{
  "arch": "resnet",
  "model": "image classifier",
  "dataset": "photos of plants, animals and fungi (iNaturalist)",
  "train_examples": 38949,
  "image_size": 40,
  "crop_scale_min": 0.5,
  "horizontal_flip": true,
  "translate": 0.12,
  "rotation_deg": 5,
  "targets": ["species"],
  "num_classes": 646,
  "norm": "batchnorm",
  "activation": "leaky_relu",
  "channel_attention": "se",
  "depths": [3, 3, 3],
  "kernel_size": 3,
  "stem": "deep",
  "avg_pool_shortcut": false,
  "widths": [48, 80, 144],
  "label_smoothing": 0.2,
  "loss": "cross_entropy",
  "head_dropout": 0.2,
  "init": "trunc_normal_002",
  "residual_init": "scaled_by_depth",
  "optimizer": "soap",
  "beta2": 0.999,
  "lr": 0.0049,
  "beta1": 0.95,
  "shampoo_beta": 0.999,
  "eps": 1e-08,
  "precondition_frequency": 16,
  "max_precond_dim": 512,
  "merge_dims": true,
  "one_sided": false,
  "adamw_lr_other_params": 0.0014,
  "grad_clip": 3.0,
  "steps": 22800,
  "batch_size": 256,
  "epochs": 149.9,
  "lr_schedule": "wsd",
  "decay_fraction": 0.3,
  "final_lr_fraction": 0,
  "warmup_steps": 1140,
  "weight_decay": 0.02,
  "adamw_weight_decay_other_params": 0
}
Rows from block 6 of a small image classifier, named by matrix and row number. Rows with one number belong to one channel. Each number is 128 + 32 x the weight over its row's rms, rounded and kept within 0 to 255. All counts start at 0. Numbers have three digits each.
After each channel's rows are labels from the 100 images, of 14848, where the channel reaches its highest value: "strongest on" is what is common among them. Only what is clearly more common there than usual is listed. The data: photos of plants, animals and fungi (iNaturalist).
# convs0: first 3x3 conv, stride 2 (model.blocks.6.convs.0.weight, 144x80x3x3, each kernel summed), inputs 0-79
# convs1: second 3x3 conv (model.blocks.6.convs.1.weight, 144x144x3x3, transposed, each kernel summed), outputs 0-71

convs0.78:084137112093185104126108155161094113141112148130128120184146134168118170103111147121152137120188169090101183145079140104064141094143152119117171075183097096185129126113119145154076110126089083111202147167103065142085163103108098101095106106
convs1.78:109170108103102081177120142138178097133185083132090077137043101117083089159183200130136164178084120108180184160123105128116102120189090091124154162081141075076106138157092138175141119109097105142182180118148117155175
strongest on: order Lepidoptera

convs0.116:090165135230151122064099065178123091113148140089078128087126183109132130163093149113147146123104089113128127146184090085113115121153101167127160114152078132111222134121093125083127149148145111134178135087109101138168163126121114131162157109
convs1.116:074094163035183171095161127125092122152062107137133147071134166152118135094100131117089195108123165142177141100139098106087150152153185137121160087131127097150100125139134085088138147131127159146105166182150170111113
strongest on: phylum Arthropoda; class Insecta; order Coleoptera; family: Coccinellidae

convs0.111:127124141142113127090144101144140113140114146161149121177141074081110100128089124195144088194070141103157203150132179119109164123107091161129141141127105066100115049098140153131146117069070102191112148149128117081127148124115151061103161107
convs1.111:119135149146086127115143120101175196159081158169154108157107121097126144138181107116197133108136112107180138156122116158178087127114162191148091079133120130176141173138160093153137174137129085149161068146116052159112
strongest on: class Aves; order Passeriformes

convs0.102:080160061059092094103167135146179106089151138184103137162137107090156138173083161092125124118120157131164111131148106108127096146048126175145166122134122121138148090172109068115155148112066131126159102121143109119096187062168097089131114111
convs1.102:167100126113161087121129116115167155114088126117070130157167175138136059102152125140129100121162119139078149150161176110149170150118243107136108114079106118092130112095186127116164157146166138137216104121133164108158
strongest on: order Lepidoptera

convs0.63:156110111091118135189139162148162102129128135124132119091078139080098120164107139143146130115133153167105075124144113111162176193095135082049158116099170085159123099078110072171213165102154121149158143149143165097158088110182122089106139152
convs1.63:126158120129103129125136185161133141112084141092115084134127133172087114203129119157094167136166154123154058159127097128172143207151147153106149067150097088128096140044089188105159134116109108128153143139153086142170
strongest on: class Aves; order Passeriformes

convs0.71:084122159143112099131099130103129086117131149142092109185087121126162102150133128161176144145118114131132155105148102117104116157094094172153186074103135163094140114094097171171126059075088121111165089189077102157095215111160190125163127159
convs1.71:139109093142132105176141183111131101094187136131074154138077122062132074127179199177124141151096138138078173140132145134185154095137102194128159101136114142085117118168155128122095163157145141171165058074148070178104
strongest on: class Aves; phylum Chordata

convs0.55:140203118077131135089142122099127121182096103174119114132074134150150131108125116118080146184099178099119118125148128121086149118143135089126106090146105174089205143130113115124204214161090132098134133186114128130146093081109105128095134203
convs1.55:122104131150089159048177058169141143149093096133135117088132064082125137104147106130120142163148161112077118148106131165155087108134152103128147141085161074176098098127188092075099089131135135132113115110068064137159
strongest on: phylum Arthropoda; class Insecta; order Lepidoptera; family: Nymphalidae

convs0.134:163146049145117077146110116138112131119133092196114175161149150052057106109102106062129167095127145139115105161185110135166091117119132121178108177117161182105163142110072145097157150114143097122117147141112122135077140124129192114167180129
convs1.134:121142166111111095120168161135109131119124153091164108132113139138100124110111088111206118075096112105106136131134109199146098116112073119114141115138042103148163081118137118108098161113187168208145160129119119090084
strongest on: order Lepidoptera

convs0.64:173090122109126125125120095132097140129125136121178140149157079133091131118136172106050077158089138143153101165117107113193141096079046138116108146156134095130120136120148081152169193120113112206169132100137188122105155098168117079146121064
convs1.64:119144151127146123141139161123132133155140129096171160103209125153127146127145129181056117141094122104142107043066176173195198091142174115109128146138173124099103145118088160131143121114134130032156135155132153137087
strongest on: order Diptera

convs0.47:138096121091175089102109131076088170077125156112159142105139089075201153134117159063105138081153144082160119206136090154139112095158099120140129154140118145178114181160101130179100155139170141122194129128134132210085135124116122119154143116
convs1.47:115191196184097149163107131079140102117157090127115150103140145156105109128129091137118172139110105125122112171115111152162138084149128080092083134107169109133132103151088132145098125102176111152112126112167103111140
strongest on: order Anseriformes; family: Anatidae

convs0.32:150133146110192124123113138108102086129089170177166140184171199126139133097112151100139157128099083139131138166109163117137151187159172129122129106109118121074109120032093113166088181128120099125110154062141096100128155139144173065157098164
convs1.32:153156107074114148107068125118089108113127106104159099099122171141092121097110105178074124198129177143129149110114146122120102074181092153105130107128104076184111083087096094130147123143076154116106089115143141149142
strongest on: phylum Arthropoda; class Insecta; order Lepidoptera; family: Nymphalidae

convs0.123:092121096154151084130118139175065179153105098147133115141150149100179135101119162120061157127121130129154145127099138106094142138090157077099226148215146106160138082105124127067122067133150060129117147080156154145116087106145156142138127133
convs1.123:200133091152106199133124120119130141174143162165154161186162141095143130164195097113074159164080110113114161125120125118136049147103101073096128086131137087094179091076140088106084113136073142124128110122116097143100
strongest on: order Pelecaniformes

convs0.100:130146120141129131170170129099096106180086128120057103163194149123116130074108082090129131177144113146065173079077087113120089199061085104144156133172139134159109094134085140167155160092172112147144141134167086117155135104087144125119150108
convs1.100:093124088101141159173108112126115149091116145151134151168125171129211114098133151170073116129157141134104116124121148109162129123154149198169064142080144149190136175106086050107140149134142098148153151064170110144066
strongest on: phylum Chordata; class Aves; order Charadriiformes

convs0.51:064139098115124150106139048141172164168069073147120142152105133183105104112088135121169131149078117120138129139155112162137107166062101188137123130089110187137106097178142116147168097160188111175169098157151149129116107075094113154098137091
convs1.51:131173161175128146117148190167185145155116111156135082127110130155110137164164061107104134205135167074199111100126128121136112136127119106137093103114169192133117095095090111139103095116110133108144124182122170169131
strongest on: phylum Arthropoda; class Insecta; order Odonata

convs0.26:157129113115104150132110105132133104183094105097105155099192076143154066123094248140167129181161127081153120132117125108152142108143096110131151086098162137060109091136113111119103105138109102115194133136121102109114128098071138096093192165
convs1.26:143144145092099143101094160099125127099136119104095143168154130164166065145145108096162111175077071125132161105174178122161160122126135112097194170146163117116155146117160087138102141142090123114125129146190111175137
strongest on: class Aves; phylum Chordata; order Charadriiformes; family: Scolopacidae

convs0.73:145155105137122129078130138116154130047092076118138124147137161153146128126119149121084089107138109087162098079126101086167125059128138139172116135099094138164120136158205169103088097062179121170142193116103133101098171120151070140106139192
convs1.73:107113120114128123134103112133082167117112156116103151154132092098138155085128136065107124100136100193153164098115094090138145139139109104131110055122121148089097073176072151110059153111140191054137126091126105182103
strongest on: order Anseriformes; family: Anatidae

convs0.59:138118062085105135081098118155097131159142137132085128123155122157144168157115150107129118075129127165042109147161150145158118145128118121118190073118143155159151100135119123148102099165162134149164144077121136045197171103149153142113199054
convs1.59:153115050118101148138136091070133146188188104077162095156153077154063096102116123091149112108160131166148085167084173097085151105132128129121076144107087148105172142170065132181113142128140110115110131129088101165118
strongest on: class Aves; phylum Chordata; order Passeriformes

convs0.29:145136123145097191088056162109072148116184143064175109164141127099088152140147159135123101118088136150050083112131131143115114175127128085156142159177132098069100115127187093127132133153130130168170097160165088126080066146097111137151125153
convs1.29:125122058080054161184119138084101148051123134117115120117178147170102186134152105111123108108100167140120103090117117107102146111145145104135126090095133080117165117166153122084085181097105096120160097121118099125185
strongest on: class Aves; order Passeriformes

convs0.43:178132161145109138153120108063127124135140092078120140152106085118119141180132176134130133104144120116149119136053120195159112112125135098159126162141141106125169203131116148090083133131171103133114143066111108016128184079109121108165073125
convs1.43:098128146152114159113155123111147090094117138085040199146145084155153106134116094129132084128142131171165115122088147105161151133154112076142088132116124077155186202144129121179121184143151100071186124142071118102113
strongest on: order Anseriformes; family: Anatidae

convs0.118:120166141183128144141087116064130158113076161138105112059084195167126115072072142102063119117104170120153138161159139121159166141141079093145147100166152155168107114091138167135127130109183136170165126092112102097132077115092057125125104125
convs1.118:118134186217141166138169117104129153135101123141150166129103143106143176107103129120086130191103170155086146128141147169109120175202065153132107177200120150160099157090156141118159103213167155166073127142077110182136
strongest on: phylum Chordata; class Aves

convs0.87:186162126128110126153176104167084151067153154167148126148081142165081125108073131140086167115106060119103126161117110149115120113145124074171088097140143140218101166108082103116142065131083118074178110111099116118146119074139089121150115124
convs1.87:160136087161133131119119166101077156101123098128180070101168121152040080155149130147129127111106169144133139100133175129165097130078067126183120135103165095127115156092131129132110130081135092146154135108156184100111
strongest on: order Lepidoptera; family: Pieridae

convs0.112:132159147124107091088112085158170138084063066154116182088194148117097159102089159090153155166145061122087156121135113182122132142113136124128052081152177143137090083103151127153139156092117140121194113112091093095122120108160125159112163140
convs1.112:130104126105108083146180055131112153164062148085095122098171124120199101122111113168112100082168171100117130103148095158102120122177146058091163112165119089189086120124090141191077100100110176162121133121105144128111
strongest on: class Aves; phylum Chordata; order Charadriiformes; family: Scolopacidae

convs0.53:134107170168124065110183116138155090123081131116103160120125155103086162126091109045161092152141131170126123137131120133181170150053154077144129127105096118160135092145048117145144156167107079140148207144134100154099113105148159086138135170
convs1.53:164118126133119045074090124171130104166079148145096094112119163158134139145060097092124127136105115102097086125036110109131060138119149181135113149105135127137116171177164139130084083148112106119199144165072183095088
strongest on: class Aves

convs0.137:100114057175070137104109156103044111131163167162139154167121147144072136087138097136127186147164159121086134134165081188122133132153093114145082108183135107121112176159138150120116118106124120135177142178058088094097183114129133157097110131
convs1.137:144150079124122119114156115141127123110106139148104178128171102119124129167106080091168064114163099145105128157120108114107091134101139072127123163121147096102156042149124092091085130121122114141108133113139106146153
strongest on: class Aves

convs0.98:089173132157138155110144113146182095077131185081102118074133103157124140107130141162103160117101119188121110147118120191078101141158161123152099171133121113152124136155158058163112152085078180112134166051135153088066111115155108144170078125
convs1.98:103102126125102152109182054107117119102126133094090140092127159116127089111173149140162154080164078131139107093126125135091090122111138076140130095172110122122126162066111084083122124126153098113204087179141117163096
strongest on: phylum Arthropoda; class Insecta; order Coleoptera; family: Coccinellidae

convs0.117:093114151126115153137197152145037119175142174129121093148168061154155125117156080080105145172124109106109162125053069096142138112116154142153151136157128152112150078174139132110136103138133158163095121133097160105096069109130115064131162187
convs1.117:091092195111117103079073129123124103185145140146121072167193065107150155147138109145117108094098142130117126194114135125104149137117104074043136164175119110120115138126170140113112119168087099111184055172098150111159
strongest on: order Accipitriformes; family: Accipitridae

convs0.48:117172093149111191114106113139119118195121126155123088149111056097120097167120084113099175121080116141158065094186154159154140096118068158156088076146165136155112101119133160110123146132044144150137082127158136152170137095134180148079127148
convs1.48:127128121124142178160128083192148144123165133118099144058142165148108140142121155112086148137037153112163146166148118164125199129083117168095116062150148098151126126056116119118113035092107113086141130093092127137101
strongest on: class Aves; order Accipitriformes; family: Accipitridae