config = dict(
    targets=['species'],
    avg_pool_shortcut=False,
    label_smoothing=0.2,
    optimizer='soap',
    lr=0.0049,
    shampoo_beta=0.999,
    grad_clip=3.0,
    epochs=149.9,
    decay_fraction=0.3,
)
Rows from block 6 of a small image classifier, named by matrix and row number. Rows with one number belong to one channel. Each number is 500 + 25 x the weight over its row's rms, rounded and kept within 0 to 999. All counts start at 0. Numbers have three digits each.
Before each channel's rows are labels from the 100 images, of 14848, where the channel reaches its highest value: "responds to" is what is common among them. Only what is clearly more common there than usual is listed. The data: photos of plants, animals and fungi (iNaturalist).
# convs0: first 3x3 conv, stride 2 (model.blocks.6.convs.0.weight, 144x80x3x3, each kernel summed), inputs 0-79
# convs1: second 3x3 conv (model.blocks.6.convs.1.weight, 144x144x3x3, transposed, each kernel summed), outputs 0-71

responds to: class Insecta; phylum Arthropoda; order Lepidoptera; family: Nymphalidae
convs0.38:505529470542503453538450522498491452491504473493486526507489449490507484462456497521485496510505518475515450498490503490532464473528531558475498533519463529467473514472474510509486499520511497474486560505500520505494490471505527518522493507
convs1.38:515467505514514496487476520525535493499496532524485512534482498485470461488478526526540542455453459483528499484483508493535467523476516531478453480517470499535479472489492472489536488508480485531495484507516500501547

responds to: phylum Arthropoda; class Insecta; order Lepidoptera
convs0.138:484487483535488486463493489473509497491502460471513451528534523500473484507452516523523519508509455487507550515487497470487528483509519476496501544502484489524459516444461514488523515520517518512533494502488512498535478465508565509519488557
convs1.138:509473452489508481486524471498492493485522531501543515491505553504545500505468497483526517534535467475471469472511506473536478500489505504499522494480477522456504468483470493536477473497542515519551522509503457480487

responds to: order Coleoptera
convs0.124:505481532474542494460498539469500500526477547461517485484498506493520508514473509537517478470480489461499451523495480475518497527495480511489510498475451482541508508513484501537529497493524497465466470477481512451570525519510482530511531521
convs1.124:544467483482530463488543526495494526466517513499496461511489505510503506462503534468502510469469456441524539488537504485474512470525547496457515494526493460498484483484478529509471477487480497512479487489470494478479

responds to: phylum Chordata; class Aves
convs0.3:536524467503507521532484519549490502497477517494508469518489496468497517469495523483464473485461531568497517489536522510481489497448455530544505479490492467504505515562489493518495475495482451505502522510464485487485462475460517532492496503
convs1.3:491496499494484482491525495481469499498470513515487480501491494526513529476507509444482489483497462466496512504536529460543544455519508476495483516528485488494534484480529450523475486495524479524483518509481486507519

responds to: phylum Chordata; class Aves; order Charadriiformes
convs0.120:505514516457462517551481475507486512459527449483469467515505515511508509512438464462501502495438454482504497482488507477486480478486518532554497502513564501508482486488505480514478503507490472466516554483506493514513486494525481497513526504
convs1.120:478503486465502510478523534503533480500506510530465499519551522532528493532505510554535512485496537504491521489523508488497487537472492496495525547462506513494521512506490483505528548520516500524528494528495487513485

responds to: order Passeriformes
convs0.86:535568479498513490469523482459487470506509483459490551493510484514469512507511481505510520517499506504507498481513468489495510549485485469524515479518476510459496491491493445477539526421523522519522550506520530516481528496524490476525505493
convs1.86:501455415490471537488505490445508494460492511498487547482497459458540505495482475517490504476540451495520512502460492496485544520503423501495508482505475498470517485507473520458503522481483456530481512502471509492497

responds to: phylum Chordata
convs0.126:530459502516488496468484502470471504502551528506505511493465492524496529538484502530459505545472500478466514511470472490483513500457534533495504512517538562480481500459511516525496522511514476507543477492459503479473517469497464468533524469
convs1.126:527434523512528472483531450470505522531495500488516463474486473518487533507542512524548490505493500513457494494483504512491509501487503554475529535474547502471482517468473494491504487468501449487496550476494515534526

responds to: phylum Chordata; class Aves; order Charadriiformes; family: Laridae
convs0.96:547489497501534459497454501532537454509502458487494477473508553485521477481494511485481493509495524523495490495503475501504493477479547504498509518542523519502527467511486463491489531441466528530548520459491515502496511450473497492470499534
convs1.96:462533537509498494487457510505506533477490462540501515504507506487504544521486507521487520503506486469527513496551505491523515516479529478480489520496521475493490469478497488490472491470503475564483505481517529487522

responds to: class Insecta; phylum Arthropoda; order Lepidoptera; family: Nymphalidae
convs0.31:487511520506485480521485501504502495474532476540520490539509476504478454526469491539462492519486523497477575518471506492464489523484509531490480512506497517450516486536498528474567492532530483501484503471517449520499476500539509487489456500
convs1.31:470482478487489504520521530503532514502518484484509481490505497553466442530482545482529496516482504480450550494519491523525536486524460521452481522503532459503435524536535492463529487477509508467517483512518458477468

responds to: class Aves; phylum Chordata; order Passeriformes
convs0.22:488487522476470485507488493518519508504471515481503479511512492499518511465482512500531512543493513491456479542463527580524461498533484511504526505517496485516468518454493456509469529430459483500471492544468503500470516508497465516488510488
convs1.22:522498532497476514453503517478504533530459463487502455468508518469481516516473487486485508502481484494478556508499493511520506471513520484519496496509492479498462475493513494508539409487497559462546513504499514508514

responds to: class Insecta; order Lepidoptera; family: Nymphalidae
convs0.108:489522511501528468464459517515515502502493454557444504453480497531505511496476547515482529533490523498507499497525507491531486515490490526533508500437502489455494498485558517517462538489497518471506491480504473507546481487534470507490508478
convs1.108:481459492513498480508491495478478483525545482458489513532497505494495494519530479504477503456513472496493446480510466484523480514504517511499518521542509505533554463540529506485500442536550483428526492462525509507551

responds to: order Passeriformes
convs0.62:510507494466453482530473507514499513472442492524510451499483499511505477493438510504478542474474483496511505500535514526469464494455530524505522474540486556495513506481521497505509491463488488520547515455529505496478499502477482458539518510
convs1.62:485514509492514492553524524543524532549541505533494494494495501488510503473505470506467528496493522546542548520513524477538500559492537527546478504505501493482494478494569475476531524536505524499488461525514519531504

responds to: phylum Chordata; class Aves; order Passeriformes
convs0.82:557432512498545501503501522526544513465459501518479464508546496458484517531464506501501518547524512509498455493524468501511470496500515462527538510483517445510512513487507491528529519469481506496526475484507494511480515504461482496474510493
convs1.82:503543531464429550509490506504513470529498500521516477495494520502479474529523511478478503468489484511449460461527518541471498485534576475506484469467537511502492528494552506481523513495504513471494474487510482502514

responds to: order Piciformes; family: Picidae
convs0.110:485522482513491473534496493500489488528526505526483535506532499476492512489484483472517508527497456496510453503476483489480513470482496491508519492455540510518486494468528539458474523508524544539486496544541527525449521467448549514501462503
convs1.110:535513486488514517502493478475507549505487509513544507487496473514524464456503488507485501523518485489523540527504486448477481456455506528475473491499471491467519502504445502479532498470464488496483517532513496507527

responds to: order Lepidoptera
convs0.58:500472505494542503492480481539503466515530473454507493493531477524551500497501559498487487514443465474463483500540523554501528523471478472501500524509510514467528489501464481461529480509522483483461512484506491491457492489516551500506508512
convs1.58:537498475530515513504466474516536499524472507522481526534486467492478488523462450527480511513510467488503503465521473486490512458533501509462477462447492464490495515515486460540495526489484480506501487491520513493514

responds to: class Aves; order Charadriiformes
convs0.125:462480460528495499547460491522496559492518473489488468552490524474498511508516480487520439502495483469506511474507480484538484534479480493531511508526472502520455509533478535476490511512531494512475495475517530479550520491545500491463495521
convs1.125:455540536501459472530525486465490522507496483485465495536493473500490465466498492503520487516452536511486479526472523518502466492503481469494508487456511452470476483514517433480502481498489548485518525462456483488513

responds to: phylum Tracheophyta; kingdom Plantae; class Magnoliopsida
convs0.2:476479493520524512519479474566519438486501476514454508548509485558523540517494485495457552516507504487507515519498479507550508468491496527498549496509482527491468466503482490490489507488471554481476480510519489509496468481479488504476491516
convs1.2:489465533504511509496536523507521469488548496503508498509486460473501521506527532458520464512515493518514472494507502505506500475497499489451520490497495464520478499466476497543486514495513457458504508509456552497482

responds to: order Charadriiformes
convs0.115:483509507503499498560486507487508517494502495544483487506567479521486519469509483504488492494452461498532460502493519532500507542496507451490475499528452468498506513482513488529506513533465550452471533491482484551509504460465493514483492519
convs1.115:490481504497489507494426489480476527501525524467455486499483479508536503451435501503548507527439516499462498503459476474526504515489472462498504464502517475511490486518528505504507522453501478479487454452504493465503

responds to: class Aves; phylum Chordata; order Anseriformes; family: Anatidae
convs0.104:464527525510500528510494535522458482456479502487492475504487461453522483484502540497465491500478489514494524524501497476527517529467482464507534534482554471531517522537479457523517485494545504512490498504530493506484554511493489501525553533
convs1.104:524456494526525494507499497533516548485532472491519475528506524523510490490512497526484514531511478441510472507470535489515478462506502498479514492480464489528468521488518491515504488490508477460543454518505486503446

responds to: order Passeriformes
convs0.13:528459469516496503499491491459469496509475520486517518524511494495477533471473516542461475465489505480489483474478457514448499483494520508482519520516498537491524481464488497485480510476477449502486549523483519488554478517459509446495552500
convs1.13:475471483526531484499506498439559453463504468478528495510539497485502492488463475483504509452470513525493497511489527490525473517483517554468494526520487469522498492519479504503501498490494473516453482485519501534483

responds to: class Aves; order Anseriformes; family: Anatidae
convs0.9:483518441526476536514465512537518512499473474501494543506491490525488509471495492498530482520463493497501487561503523461500516492469498512491491521514556499520500522490481468513485487502507504454549490548448461517488485502507528462454493470
convs1.9:503507555503503524498475525503549511540511482510487511484468512504527492516496493471513515492502538511496502493472474485516479473505500452485488463494483492510550471501486523490497540497470569521532540486541531454507

responds to: class Aves; order Passeriformes
convs0.6:511515462484490488500485490516546454485511511521486549514510483485480504522513503546486475497489482521484470536507481455488480552492480462472518529515528509539485523530475548513546480484484531535535518467492473475535499507519453526506489482
convs1.6:499469467490514513495477506491535505475502525472518495515439482523478470506464519488430518497471492491499477504475513507529510498488524523460501435464534518508493549509547521526483485459487501485475527470536492508512

responds to: phylum Tracheophyta; kingdom Plantae; class Magnoliopsida; order Lepidoptera
convs0.61:481495525497521448501488504529444507514481493518534523496528525505588462474503513527488503560462537510474487538518483482479468503483498494508465497491480518547480513520509485479495511520495483530518484505464481457483478496523512495468523500
convs1.61:488504450501498464505520500516493486506518512475549524471492514529490461526496489548494478481557515533484537515496496501440553502527471479517516496505502514508510476547482451481492488485482505499521465495465511504521

responds to: order Charadriiformes
convs0.35:485526569491503488488495533545481480485471503470521517488516503511458549460503528484504461511480528514526506516490500498496479488458446501482489474504521495491505536516473509503478501511499525470487506446500503462437529503545516472469525517
convs1.35:474509527497498474479537493536523519481467476452504495493468443555511469462497507502516494514484495482470485472516484532502485515494522463511448492547473528503510456493494488491500504524499525506470500482509487550516

responds to: order Passeriformes
convs0.121:535505452466507501539507496522465492503471493510500501481497480517501532529480492507475476500487504514468498483478535502473504451513448480474492522516509505488505488468515535533458466522556490472508493522552462523540508461509474482517559498
convs1.121:508532542498487511508529495477508531524523537501501514500511481486492516507472518568513495556504507514504486508492508464456541528494436488521524499477503528516518503566484514484460432539546503502482511543513518538534

responds to: phylum Arthropoda; class Insecta; order Odonata; family: Coenagrionidae
convs0.91:497510537526524516483549486466508456484504475457494506488504452501520495496511525523489553466456490476479517497476503527462512513438519517484491504511523481516473536484506497504522512521478501524532503544448531511531476468467497505512478457
convs1.91:474516444479466487503520522489510478484472484455516422517499507482489472486485462491505528499535492503541517473519465491506516508478543484530515529478498511456496492513493514492478524548485481534480470515527504547513

responds to: class Aves; phylum Chordata; order Anseriformes; family: Anatidae
convs0.69:507521489488477470478491492509472531524487504486497542475446524488502471497499520496505470473453527489566492502470464533498550523450523480484479483469485477492516485507516496536566503479508478519532498505519516490450488476499524475466505514
convs1.69:450481480502440504503483496485496486504522480501517508520502568470474493442509474488494468445508476515477498488513476507514485495478462517487491518459507483497455498515501484492513501529531484520444470485476456538527

responds to: class Insecta; phylum Arthropoda; order Lepidoptera; family: Nymphalidae
convs0.17:520506494484488477483528480487516559482510477543496512529466493514476485517503512561492493482495562532522512463489478515487463524522525525513509467487521497539537523483505480477457530523509494548482528515517516518500476482499519473438529497
convs1.17:469481536496510487522491523530501435497487478506493486518484511502507470501503484485484435507511477474477481430506499482517507499477505554504464500495535520523531508491480535481457489474480467510528475480469508540492

responds to: phylum Chordata; class Aves; order Passeriformes
convs0.88:515549487480432468484517488487521473518478509514501469475509516457495523524486524482483500497540517504479515524460556526502481473524506482508489491498536460455527520482467483554480450477533495513503493494446529510514505497496506484507509470
convs1.88:523492486491468526445456463489480500471505502498507485444462464493458485510453489466539500519524479454469495540477532541462508474542502515509516528503538470508508481518485467520514525474490454500483479455555493519460

responds to: order Lepidoptera
convs0.99:494490492479508511492479500480524514532486503482515525533485474537521507488487480457504537517449552534473529497540429480479472479530474547485501489504515480467523467539502512548513506506501486492484533486555507475448496505494493484515500492
convs1.99:476508473476507522432500497506499547500508469469526488482481495511528494468534523485474494488501470501513470485536535473510496533423487514502498511463510519477545489511486537512440454514502463496482508491472484475470

responds to: order Piciformes; family: Picidae
convs0.119:515524496511492471467486477498475496512450541489517468536473472534470487497466492488503518507530499455499459518492508516522527490494489489501543488526467431514513487467531499495469520467461495502502559466512506515512548478509540484530495514
convs1.119:539554479494464511553537492498514476509498502541523492521519500539517495531493533518524454526460503498511503563521540484514495490474509479488501505513466492501497519552527496503502490520469520513511516518547523497539

responds to: class Aves; order Accipitriformes
convs0.77:475498527516465512494536510483482566513485489541490483487534452463484523490476504496521492502491512467494468545482476507524543487488488464479507507474541499483541464499486525548498498500491492475503491515532565539509479457483476524512524498
convs1.77:466521455517510520496450546499520529501501485514484503507526508535469514524492478495540471482514530539522484477544503478473479470488492455480539495467514457492518498509476461493491564498563495509480528494515499493500