From a checkpoint of a small image classifier.
Training: soap at rate 0.0049, 22800 steps, batches of 256.
Rows from block 3 of a small image classifier, named by matrix and row number. Rows with one number belong to one channel. Each number is 128 + 32 x the weight over its row's rms, rounded and kept within 0 to 255. All counts start at 0. Numbers have three digits each.
After each channel's rows are labels from the 100 images, of 14848, where the channel reaches its highest value: "strongest on" is what is common among them; "colour at peak" is the nearest of a few named colours to the mean colour under the peak. Only what is clearly more common there than usual is listed. The data: photos of plants, animals and fungi (iNaturalist).
# convs0: first 3x3 conv, stride 2 (model.blocks.3.convs.0.weight, 80x48x3x3, each kernel summed), inputs 0-47
# convs1: second 3x3 conv (model.blocks.3.convs.1.weight, 80x80x3x3, transposed, each kernel summed), outputs 0-79

convs0.34:078127148115180173182147135133133116139101134061099121099128159166103138156150127168131094107086094087091122137078215128177124076114114115112094
convs1.34:142128136115080152157103150092112090138107091130113146142118163134127057152125141121152174152140179087142106145095095158166104110154131148129093106140198105089178048170075134183198083098117148120209132111103146139161116089139082161136152122
strongest on: class Aves
colour at peak: grey

convs0.9:115110167125142149148125155135130102115126120088119126145135115093134148174155137113120142127240060136091137120102120076182124128098105184064186
convs1.9:125132104166127106080109201193104170148131129172105167099126156132118117124098135124076186075131177096160139128112131139158154159135146123151178165095134150199158149134114109141082081109119155154118108094151056172060160093178139127125080142
strongest on: class Aves; order Anseriformes; family: Anatidae
colour at peak: pink

convs0.50:109095143167109151155117121154145116099166226106146186141091183176162155092117157099115110091090135073142107131125109122184163094143140107097147
convs1.50:114139078113135211164094162135126101176099085078153163145146130123088144114100145137146105133092110112185145145178057158096126106081046147088120202130145155094149126136121102116190159106162151110091116133074120102115097103124130167119111169
strongest on: phylum Arthropoda; class Insecta; order Coleoptera
colour at peak: brown

convs0.47:074151085221145147114132134109114154151114124130154116191108140111110143103107091121056161104098111116205079126090145096102140099144121147111170
convs1.47:116155133109116153121182130156144147131098146120115192101145129119129205147088095107165119183153117205133190074139146175133150152179107088092160060128088151120066156112091101120133072152103097144120179130087103137182159123139164111140109115
strongest on: order Passeriformes
colour at peak: brown

convs0.69:123156102121134132106077179042084146140161098103152072148132121135160101062106095138175087111136094133129130136115152099141071143146100141058150
convs1.69:177141114108133150120148083113089117141167116139138125109111079111141129118166103111073176145132058114128143114159191193148047077129128100170100104111128204147176122111092174130172158172173097136142078155166152119173140125101128107114178120
strongest on: phylum Arthropoda; class Insecta; order Lepidoptera; family: Nymphalidae
colour at peak: brown

convs0.40:185164092126101176112107097152143122119182123089136122186055133115117107123099161109191143097126111168125101118173124144084080071169133164155127
convs1.40:113083152107134165108113141153166072127106155139090217144109135100076115184072126138145147097074125069105118111165129157163141133158139142090111149137126133071204114145163115146135193144099182137111131046083125075093111143125127104132127120
strongest on: phylum Arthropoda; class Insecta; order Coleoptera; family: Coccinellidae
colour at peak: brown

convs0.2:122156139127110118100182040073114176183153127138143091172142145138119101121124082110171117059171141105135083143161160088150144163111148091141143
convs1.2:143217160114101094148103095101096113125129108149152110144205146158153145123152175141134142066146074183138116061094144105109128153118144095129152121135150113153174076143126149177156128134120175115080130095128147113096193131098058132122194089
strongest on: class Insecta; phylum Arthropoda; order Lepidoptera; family: Nymphalidae
colour at peak: orange

convs0.7:136085182131111129069142112110135117160126080128104143130103131146136161131094117171159146137091088155132112148090159069173212107109085082065150
convs1.7:092133127115104147084131101103109130133040085122099140091083133122134119052079206082050117177147110099154111102090116126118099099181156128145100116114186175110153103161104117145079163140170091135149126169106122112142127089168097127101104148
strongest on: order Lepidoptera
colour at peak: brown

convs0.18:130133119192114158094096130113141090166098142109112129123097116120120103098128173165092076108045151142124149138203130098157136076169142129094198
convs1.18:098156114114135174145130138140145104118189131059150103130151124139084100133107142148123195118091118092130168193128177151126097095158154099161178154115096106120181168119088119098140163169103099142099233139112094151141174125115134130153061174
strongest on: phylum Arthropoda; class Insecta
colour at peak: brown

convs0.59:106180110130105102114092134093141158113145137106091150208175163123115091134148190126134173124083113150033082141165134148141129123114113153119182
convs1.59:117160084070093162111126126113183108109129145095100169106155194095107130148238093129114107144161140164127104142073200174157074132098123122143117151136113180143095141120128179141124090108110170121156102166149148119115159085129138163104146186
strongest on: class Insecta; phylum Arthropoda; order Coleoptera
colour at peak: brown; black

convs0.38:151100162129156149106113193084114152117134141083138117203122112146133202153096119124120090110085090171082131169106126105075088144161174163106139
convs1.38:148134142141125114138147135087215148089156215171116145069106124171139147139105101124140097108164083090153063132117164086130125115095122123131125107132199141158125127167116157175133076143111150074069123099107135151085109136193154130133091068
strongest on: order Coleoptera
colour at peak: black